A small multi-label image tagger, trained from scratch.
Model: 3.06M parameters, 40-pixel images, arch mlp_mixer, norm layernorm_no_bias, activation gelu, patch size [4, 4], layers 14, width 128.
Training: cautious_adamw at rate 0.0016, 7900 steps, batches of 256.
Rows from block 10 of a small multi-label image tagger, named by matrix and row number. Rows with one number belong to one neuron. Each number is 500 + 50 x the weight over its row's rms, rounded and kept within 0 to 999. All counts start at 0. Numbers have three digits each.
After each neuron's rows are labels from the 100 images, of 14848, where the neuron reaches its highest value: "strongest on" is what is common among them. Only what is clearly more common there than usual is listed. The data: photos of arthropod specimens (BIOSCAN-5M).
# fc1: MLP up (model.blocks.10.mlp.fc1.weight, 768x128), inputs 0-63
# fc2: MLP down (model.blocks.10.mlp.fc2.weight, 128x768, transposed), outputs 0-63

fc1.9:413471527548580424478484456439513581485474560415375530425502481417437626581561521478423524513543534516551506453555532468551472561447488508423539438491462491517564454512524425465552456419490481
fc2.9:501619497559438511484471488512494535582470522454387520406531480557546500522477559547502588476596568465576495507473502455458461454530513523482512618468469591489447423533529499493412480438488480
strongest on: order Hemiptera; family Aleyrodidae

fc1.288:507483532535519463532570550577451543494530504555466468429489500546528612553567511462441534552457470588522543455552529522553401512538420633483530494530508489508478516518478483525501516511487508
fc2.288:533540498434492545539483554495504425499473505566502534584471536498613523518491480521468520485410421525455426448515616610526489390432534502542489500560443474531555469408470512440470483527391464
strongest on: family Trichogrammatidae; order Psocodea

fc1.26:490493473586532458522600382579467593563444517466522422408463543461495588508450517490491563452471455563565544531480494470481458553591526452499489453537483412539518524380487483546461628550494478
fc2.26:467588488479558540496456577521485505493504494474477600490485591521527439412532459503469608517591479481499516545499463579539533512499491540543542634513560578598489515508523546512503479615513529
strongest on: class Arachnida; order Sarcoptiformes

fc1.302:575459480460470481453555446509489614507445540439449525440492521498598546535495481515482532572546479558476475553467550457497508488373540440510480457442423477498491535487488472489425521387454507
fc2.302:523497466492500482445492497518523474446490401591407550445536621372498534481509443555444439613545432419474528442496521515556521495527496537509486658527524510504452410421513497518501508432459507
strongest on: family Milichiidae

fc1.512:550400622563472478492456548566495483519503504518518533562601440520573528497519438424488433426463505486403569456501481459517515522473382522477510551557474461474444541474491483526440523461495500
fc2.512:441452572435468439526542562521434481502496504494474515515525396498500584503446570569562482501589526564509513526425497419490521450424533561431503456398527524478541402507500417536588493430477455
strongest on: order Lepidoptera

fc1.421:544476530533444464410443390616447525480463507489472562583502505513492549550550522546511482507500536508571498399433482503479472593539559517471520571504454461500471402530485445564498478553464495
fc2.421:530482476618432519457497531435414492482540435510554429473515455521465452448605411459516533542588465470411507473533568566520535554503427589496491562543567609492502486518464459486537490482564438
strongest on: order Hymenoptera

fc1.523:486455547500512435490594506536453552452512500481507429465489475469465476489494480502496518509452470501516489563513590548443482512512475542465564569495485433540502577497391409500522530565445470
fc2.523:545486495501520568540499462464501509543470461414516552561521636419488553502494552476473463501491461523541580522408507547440549580456433486533398395595485507558474484496515546495444506579482552
strongest on: class Arachnida; order Trombidiformes

fc1.298:416452555488565407502514507430473480389517471520426525460545515625457461514513519512501432553542437621554545372496451477485416449551510497481470469498504528473575459445471488504608528431503491
fc2.298:483492498521397642472471536436489526517464543538452502502554428488485509436511485495514423537539603458517447657464446456479485485487511452422457523512470548508584472579444540489587455447638447
strongest on: order Lepidoptera

fc1.360:496447424598576501455508536508501465568506640519502496469622465449516501470396525443449433453578462519532583531518550525494512513552538508555475512507484596358475532465407509452486493426463474
fc2.360:567409470500413578463592478612539528417471545460452493443454534573522483555440486549532466527477516546541450557457462477546538485513498395492506535491481410624453523430420458557407436471490496
strongest on: order Lepidoptera

fc1.729:428358417537510446545488488504488614594475535454493507483452534507486537521645532517468550592433402553504463494449514545514493495599439502446517461543505521552463520434524422480494538551483500
fc2.729:494494499437581515541558465456527498529469510515524584423440587572570457598458560475489677454442483521507558471467518453484472494495549530556502546469488519667528437503493550485501460556493389
strongest on: class Arachnida; order Trombidiformes

fc1.127:454388436560494449512519434534444584616486611427472439455441511512480568506623500507469476522452499522519487553451533496529519490522461511463501529454495452573448550436534448536446607495515481
fc2.127:563508510506529511538480506531470500514591570440492592420484563567555500565428548487492666492506524526534493471458458486501465461532541532477462511468529525697456424503555485503476498559465352
strongest on: class Arachnida; order Trombidiformes

fc1.394:460452539470471550442458441534505469507481515505471504580468464567477505524562484531490501612538491502456584532479466497478458384395551545455448523549475504418478419499416445525543519538422480
fc2.394:492487560499547481522591496511502452546512470474422493567443421451517508405466581472540564524576576457601467595540505458507495461559433379453560573545522555542521437479476558430529632450494506
strongest on: order Hymenoptera

fc1.508:457488486560506532509514463606493551485478618460429445558510358574442468530452521537441398540512482551506518524527532498481556481528519519606525526436436547377467491465474511494473461453501466
fc2.508:549485574575490457493483469495556448505497551590515479449410519591578497505472490483450524609360416571468490504626457458509546506536523482537501474505422570550483496458468480465390462466501483
strongest on: order Hymenoptera

fc1.737:440494483606516549511560454488471474601471604478443549496465538481449505516468490518504479485558485580539471494479429495459463461498553455489458504501468573425510516401472493503433561457463453
fc2.737:547573473521463497424432511509480504392439514438485499386552432588554493486435439586482419513567493486507494565532490434465431430585585556548550535473470456496450572480397428499556438475440516
strongest on: order Lepidoptera

fc1.580:416472514511495512493493418451486486479440575507496476446478515487510601437511495481490490543504502545514512552373542453559548552489412447406551498541464434527596568451423346534485563572406466
fc2.580:510490473488526608541405511464534502500588435579474579435464573569479435600580581572456524548545495462564447547529569497482589485465463430468474496440431547525437515486556570502592568477521453
strongest on: class Arachnida; order Trombidiformes

fc1.384:465400489508547456546538421613446558626440473502477418470483532506460536537482498484457525451466489554550471527530533488351543430544450512523502550489509519520527572475511469509451647531481469
fc2.384:485549491409513504490488450553405475551474494505504555489460593446537515466528478524535533531536385495469563479514552620515523532501568507532442435566491553608507510454393516414579491596487521
strongest on: class Arachnida; order Trombidiformes

fc1.714:453487462520459517578511485458454552537460472475443551496543474564555480432552497470473454483511493574496455559484531455527498450554513438531544425526473660452503564509500486428514521464516510
fc2.714:451520464483501426542538542495465493477492480509570473440568483483460477463447487424603478450525491544442504501434561561465461543394371545578535464418486548485554450467594471510525628531510433
strongest on: order Diptera

fc1.757:476486481488468451475512477517476539433419572419472538577512521481574575494530400529465423498564519572574508553551417350501469477502485486454545415514464413491519566473429457524445569476453461
fc2.757:515443479491571541485462498510458528565493617541486557471542482499520475604496495456471446448485519463424549492543611501374541503538441563579444489509505490374539485471548460575457474476430413
strongest on: order Hymenoptera

fc1.270:471538535580479510448466405482415501563447494566456432548533453487442541500497446493555501532410468569493517556534463458425548576434546564473461517559504426381535422483416523459581485552506465
fc2.270:480440484487534472527487430455463404499527535535473404591397587547491526542406475507495513503495498452586456557475526528559516434503503508346593545517549442443480482519467468459528527473530498
strongest on: order Hymenoptera

fc1.326:447504444553622404486589503478494577472521556535465473448472496453429529566445494483398511534486461545572505549460477529483412404583500478468510535603515483460460421425487518599476565476495470
fc2.326:484554488516477519534532585607422571527442433528459485488505490569540422574436435559474472541504512509538441487475569504534551430501579529492502358456478505623487575529445487424450488500514511
strongest on: order Lepidoptera

fc1.205:451487532595468511502564529443501480548479534513481443453474513492559554602483495499470526497464421524419501598458477528491448442442447453489461492470466515518544467401472522513433514513508499
fc2.205:423508551590544547531527559585507561435551418494521514485506487473458562401417466506542591532498460432478519614499505467599538475515487470526521537493567499526388435488397544561530429547439560
strongest on: order Lepidoptera

fc1.471:555505597462473514462592512548451454402417481567458515566515480489561506509542505526483479553501524581438409452489516454516528378377479526518508549529429458518529571560416482493571509392396499
fc2.471:512502458535511501536502532429522510477580517494499469512558553507426458569478475526564508479519493586462558485527491499506572566585451530498534414547598563505512541326465458367434632505551443
strongest on: order Hymenoptera; family Ichneumonidae

fc1.666:499478531565577394444614513602483581488494595510478507494469504419441547519485492468479554489452436513520507495522560519389411477613467485498451482537510476515449500510435545494470595508483434
fc2.666:499518470486507472575429378548434568535527435453469545561553554453535443457452403512464449456514427466468462462474580626504478590478559497529422456489547548658533506564527583421600479551473523
strongest on: order Hymenoptera

fc1.687:510502466545421427448601624525410512542484469572511537528646448507523466530548469497478503578551403512534539518391445534537464489454551463475540494523477579460460545506442423497545456532528477
fc2.687:511418523410577452434542568535546452492519492476569487497503511489486561483482503492538547479410468472559556477518531529528476453555511419517442466596516594493509455523542466539433464456518565
strongest on: class Arachnida; order Sarcoptiformes

fc1.78:348410503522485582415508420583461446470400474577463417537493474499539458566557525484451462474456433523476510473436498474499507429510502401465489571559402442474557508464486468462506505476483497
fc2.78:455480602486452548566510461548486490469532491482473524500521538507426505487595521424488392480538471497584491524506465485430553572575460525490534493460485569478506592517571573506526520475536496
strongest on: order Diptera; family Limoniidae

fc1.616:505437501455542572436571536515515565492496547511446443471532518516575491537513423429483514595478493526456557412497514419476589497369555500502481514450422513446498580491539486458480435453446477
fc2.616:527465504461545468562521463582491548404498402462431520511435606474554527478516533521507406528421484464487472446508592530520590502508498540544577576534517542474561405489555530425522479487587588
strongest on: order Diptera; family Milichiidae

fc1.629:455392464621449624437591533507446517480496455579447461527484442491483526638538493521507500505456503502439589543458449433546436484505528498539452503567453483481509514508461506497460551572504488
fc2.629:445519565553486517547470534423473516471487484515380477515473505572413549586521470481466526445581474504582549499542464556457447403528462517603481528512374556560479516522497437551543524504541495
strongest on: order Hemiptera

fc1.344:555438480467435512539462559596547556534481478480510538480458434499578577518614494522490555501504483532466462445486530467523439593510486524549514429581506450500554486541481548547466510673489492
fc2.344:512585526470488523468476504446487494422351543549432597471529476502444499578515502530561549512625528476571554534487527566452513504472419408584515511468437478635550441474445488478428405511492461
strongest on: order Hemiptera

fc1.747:448478484515410442474592540546502490532437507480430488520479471559510592429464445450505419546514520598508458463443516395494482456422479477504436506563491494507485502465469449596471498397463505
fc2.747:573514479480546494552496528539501543445490497499545527505511447479527521473519559644428529465477503533546458462442528512517516445492558544545600527503366501543528426455509513518552504611510477
strongest on: order Hymenoptera

fc1.417:457431476523487491439516495577465559488477522509428440614474408527466503597543452539497423493450493504514557529465443535450439431487488478491487477485462464492453553413556458599436504491512497
fc2.417:408416571491426543500530483419518552511605561548448417452449440506505495551442496482513513567525559445523530506527494559489552415521499440447483490541493517506488509514515566549445454484473538
strongest on: order Hymenoptera

fc1.563:440465484475529603545595553533455523478512530486500471487501461586496502479504489463445489487450484536528495394494557573433539625534422506511475381498409624503506547478509531455486491479510482
fc2.563:520524480466503477462489502502454495481490539546532599509453490509542561548503491534505560554575544553520579454476541472475428443560524448441515535614509429462537546487447422398559549554500560
strongest on: class Arachnida; order Araneae

fc1.559:586452483398452549486542591384484610433475510444504557502534465502608536537497489578450418575538509567447522447484535444444524522401410543503435532483422490494433511531466477505463543383461510
fc2.559:534531555535510531446510470442498453499429461472453473491535569461455526492506506510538420488579392486509481566429504546500547534530362457444538570514477479518556500477369502366412558495584529
strongest on: order Hemiptera

fc1.349:424479491458468522494486445477467525513424456491483478495523513546489489496552544493450487485588461492464455476389530378515425484507482473454536504559508502464552505432493494408448541507465514
fc2.349:423527568571507551516494544453448419447528512525449512468556505572496378507578562557521438585508473472543548507558501526508526480459510475498475514430539562446537543509558549468554509531460443
strongest on: order Lepidoptera

fc1.248:476539442463488414525483481475443561385512521501471529461535487486519506505552515476470510494530516514540471508487488473522462541497546590394469383417509441532501465533481468524573463567478456
fc2.248:458522412571486434513454445508452520448549566410562546520452538519548472415463502483526512402469534551507408560371557527447442461532544473456615554521537527423455451534530429500523466538478548
strongest on: order Hemiptera; family Aleyrodidae

fc1.673:487488547578458448528514577398519438531507553485501431444483475475462518445461546475485538563600514539550548538519512538502436476499534555506421411508474506484561603382435467476506625459476441
fc2.673:478458451564442539499564475556519616520559528536441481556529507407526488497466497539470469399468545567473451510512574490560547582534548502479548547493552427492536511505515582491452389492432397
strongest on: order Lepidoptera

fc1.578:435518487477456461407512431597489595483483468568506451535530394561525480545547477489478533632571495456447529487435558468495579420415488467513532530471448593445447457507505409550555480515480471
fc2.578:496512401577456526431462453474504505521522452467454555514445481609479509490502545559430565536523523492525490531521587409485521533495598547486520520541529523473471566449605399444414489433481519
strongest on: order Hymenoptera

fc1.123:451537463491517423456466427472477594533497507603464565608642510480457537433584502453520517573535474594481480503493427528427514450522567617473434525505526510444517539537452451441510494525421442
fc2.123:493545551470476561491466509469549430502452603435466472552430548511565531528494543438578466468494453470630527478494575560502484437514450359541501537519497479552587498457527505475441499499519524
strongest on: order Hymenoptera

fc1.295:563512568450460382402493489469482451558456487629438522483469470486546526442470442469469531613477508522411452435455445478441511470496510498525477502534471497456520516523527487456482567532511526
fc2.295:496482386480597512558502547578528582398587445556505531448446530490505526573568578582543480448588415445509593450482552544514475492421419456535537429486536548524506542507472503503476557471540421
strongest on: order Hymenoptera

fc1.113:487563451430530433465509570458426494465503533415443574470604487603557505530509489474481459524608463558572472510527509503519479493422505512422475389601527481483464508503456483483486523577472484
fc2.113:514553439450444569497470481551569512561536475539526414501535478508471552538501375487452444503511551449458511479465371440434506565541484492552487558446481573479481574548547502515523568484493574
strongest on: order Hemiptera

fc1.697:517467461479506490526469447555428509547450454493517551577543478484523576489561417480491481475476498550542581405520475463504385502470448679484418510527511473513370528469452449468428474422529453
fc2.697:488398550550512464575582467451498522624530599524496466483551460538402501552388440548490569425515608539482432477444498569348531507416515523518517449440475536465598494522545493503518492484545448
strongest on: order Diptera

fc1.357:518501543462531471487621607508488497423478551520469535492525440580556456450570457467471415495496506515442570427475435423443421506535500527619451489499460429537488523464404433483505514503459476
fc2.357:345373441517574459579447603563532552523523490486451632491469479514457527441604574539547507453476459505471441542520515494466530447536490551539415488561566522467414439541517532496406482456522480
strongest on: order Hymenoptera

fc1.599:426515542388403531391487503463431474494451571446486519523529404553491477457505483436516541639505489613446524471443562541503514513479568504523495492506446548485505412476467420464563490560525453
fc2.599:428470497457481547518493517512458632512516415594414518539452535437471521561495485592465477439542510459572484483553518457579412443507458550494568508474606491595529502478442517394564449436484448
strongest on: order Lepidoptera

fc1.485:462477492514523577499507441395437471530465481498495469511553512443515559504530480538475498581507447508495523385497402527345449459510475583451470509529526536422586543509543455399569518545488450
fc2.485:598522387494553594541483437565532416571466378454490559477554532508421465470411533549596525556395503450615473568557521494482547465491515454505489412533518517528470495537518455446491506457506485
strongest on: order Hymenoptera

fc1.73:514543527517472460507542442556473449516458559432481483470536422481493515445477515506480393567518435668516475515477512579477425460405524519556490450594475554472525605502420479510500545506450497
fc2.73:624486462518497423467525472476449475500460508498582537509523522494601509560527584494509394406510509533545474401426474529471439484519527403542498447589395478508503487481551460425525531542468596
strongest on: order Hemiptera

fc1.669:504441523475530465495448473538479540605421477566459430491526514475432690506467457469441489589520494520508509518533558458464470534536509526419482441611482512519553500342568455533480548523428451
fc2.669:481514545415542562558510500527587498566569476507519522498522541499570459503499566508511489492401510583475507507433591501487548482514554489463442545553496510557385507503494504491527550485449421
strongest on: class Arachnida; order Trombidiformes

fc1.245:542516512531504514506436542467481563505482421470462516434544414525581529469557470439449494448538499544486556551439506488501506499542372504522497455478476612487595450516453486484615476491450486
fc2.245:533483511500475472469569523556480492471541360455511410460510519461450513482468557581498511528532551444539508521469550593469512483456483498462568481497496483504555450614471510513555526560458447
strongest on: order Diptera; family Milichiidae

fc1.664:448411456475506504520632466505468458486514495465522450478501505458482420555449468444470521536452480502516465581495578549511509463482363587421546464487425456520477555520449411514472537574453470
fc2.664:595482538472465529608478466520567450497510456465543474457459534521544528517534585489485474513527464474517567550500573465500533527501496452494447391556477514560485488531536510560467532631535492
strongest on: class Arachnida; order Trombidiformes

fc1.117:488500454548560436518536483453453489397507540546409527523494492475484486455528502490470496495512520527497471525461563484495450449524528571470526379472513463502570472522498529571567645512401479
fc2.117:495551469637493465529549471510389527495594518518511515503534537497598410460445429427532519543482532533480470578466591455429434529452544405559520469438526520485430443523513520473488456547462491
strongest on: order Hemiptera; family Aleyrodidae

fc1.410:469578508554635513525475441404515501490495573504476544419469475460574513520484392461392496475456481511495482512499485452418509547509452614577414483595446549498448496451549494531462526565451488
fc2.410:525435505490562469551421460533415476528484514361537469548519495516520472364457469516539476524479508476517483450473525515490527560525549489569558428529401553411427620542542479440557566471380487
strongest on: order Coleoptera

fc1.568:494526465423496400418459528386437549543485559576533584482480457537499466537505505481486489503606511542469522459492516413497500493552525448556540494564468478450419493436534475484621496472499483
fc2.568:563380463453433500530529569506504521575528460509438449475505514591408553452560539505519507466442477588452484526501527491559498541389493520514455494489445529517535467552531485474440557474568506
strongest on: order Lepidoptera

fc1.17:544532450417462429472462505485509614629458500489492521511465481512476600405546539523440466481486508604482520500439522440551618457504512514551466465635521451507610537496528542553427517490472504
fc2.17:544558508478442548490372482564388457380500525545461473532534445516490498482384486468576556593525504438560508499507454524478458573565556521485425436357558521607470514498496462465525472565449503
strongest on: order Coleoptera

fc1.271:430420502518528465538591433570419553621469537513494389496490523539477556513461512473465522475488440551506526527509550518364504445547454529480501527545521474510521548486507507452487599588466440
fc2.271:516533452401540474541520406544438472526444469542521551512471599401612503428610501492524516523532392536422540492502574617467509565496510503510440473572483525650511513459411515433579501571467524
strongest on: class Arachnida; order Trombidiformes

fc1.570:535527455488558394464572515552458533441503557622497486407587498525489472499538537398446473466527451502548607487513587532483484461599579475506486453440480529479416493439476543603602549442468442
fc2.570:554517547577464655482474479517486536426493545518527436482532501531493558476557440542617418544478478513493455475491407500491505499445499554565462539439380464519443454489509491461367439482521485
strongest on: order Lepidoptera

fc1.565:464565545597612474520507667514479525428502516526520522540546439505549487444468496499460429475564437518535575487449423464427458506571505557532522483491505571520492537484441418528527483443515491
fc2.565:468430519578522630465465444581530496559543487502511545518506511385477514610444507416488509453461480443533368515475527459495467512464436496487457466437566567525447509570463562491525484495384470
strongest on: order Hemiptera

fc1.401:442462453461473384508566490490523533452479603411467603448517531515457481553595540478478536522451497558527486555531442480557560466566577568466417392527525499520484501502521527492499558572459443
fc2.401:472547544554567498490502513511504505600498497430484575449554494539540491534430510447534589476541524492514545586488553514426508492494423449559558549423580526553501378494509500453493504522518508
strongest on: order Hemiptera; family Aleyrodidae

fc1.209:480431556473501557498566464469505522464467506490527439543491496457488638535471493418436446484469442544506496587497597499508496497522470503430456532504456507486529540466494419580540536535456458
fc2.209:466471566464463513558553466507565463523546573533500442549493538480541535523504552465527473479412479536461499539539537493453446553458531455459407448574413531489401509393469443555479563491510530
strongest on: class Arachnida; order Trombidiformes

fc1.631:539441499486498610536522470549474489566508515471505508471480513492584574531467366457444479513397481493558502527488540520488453575517489566543464393534455535493495566470539514544461672428415468
fc2.631:395487457532508502455513539501583479434504514450502484558426505480542452448540476581418512460494534520491564485495418598503517539525441436510561572527451468445508486438539418480596543505551411
strongest on: order Coleoptera

fc1.738:524534469573574495448453423446479512614510563465438517515566485483540473507487528403448440525480522546459489511548550521421549662538498510517384477562482471426501520429558496462594474571348477
fc2.738:508532436458588480566444443519541501562544494380529518525451559542433523489503537469496377480473522447521510375526485411557405495535551486469530537547547557409465440532518443498557616482497528
strongest on: order Hemiptera; family Cixiidae

fc1.189:434447566508571515498547505519505528576502561565519434447526524494486616431458456511423513509532546567517563501525465475440499591487499625433455428515521438474439515537533498510491618561494440
fc2.189:484516422509464464550542470548521531513495502553549434564534507351655458471655495511476415552535483560448509456427572568510565530460504419498509496551399494498578539402452484508497496436493481
strongest on: class Arachnida

fc1.467:469491411567527461482512409519473510505493572591413470541464487503576555561431470405484460499506448513524470511485447525407474511437537475609449416560451437451485471493541495563498552438432466
fc2.467:427483407476541498461486488562534562474551496343459483513426525449434466488460515559501403478528561439514510373478521583526554435561491471574514535509533480449553539549565543520609531451474441
strongest on: order Hymenoptera

fc1.425:437536493540518444468525486531434482563451486483491588452439496515562492568485464477457545464523466506497466502401496530517437497505391450419493514592447479495482434528479513573407492513429469
fc2.425:496535546481473546480349508495534406503499464556529458543404517547496499412508473501479385555468512480433414531596539499628591509517542546470456590505570543518522433433553538537546423478487512
strongest on: order Coleoptera; family Coccinellidae

fc1.175:405479538497494544483624473432500462459484574562420511443479478426473537444486477465501494556551553556450464549516494487512597432413423588398470430453491462528522551502412427493419573466447460
fc2.175:517448463489497588543432460511579494518593496397496458555451486519456471601528542524453544423471569455577474508596534513505522512512516368428514570472516509414553515502533554485516485459595462
strongest on: order Hymenoptera

fc1.452:436466531534518538462526406490507512537500480580348401545551451460496567440493505457465364596489492517462502553477448457519513504573537550376464437582451431519557428514456501498448558445461496
fc2.452:597457471553430491555465540517460622442597503451431499634462512535526529530432450492366593469463541433526480521522509455428548423561517476490504444439492516490465487484546478552569486490626517
strongest on: order Hymenoptera; family Platygastridae

fc1.545:489526533432487529460542443489539518469469496545515679567509502472522506580533515558527531572551566504539508415395460418527547514497520479520505461460467480472491533511467439469540498469426515
fc2.545:450501488483625585570413564555461427473563363545544466510425557473449420433627490488537507466513431516412590491536524446568483581575465503458508540557563538551452490533536501496505588462507491
strongest on: class Arachnida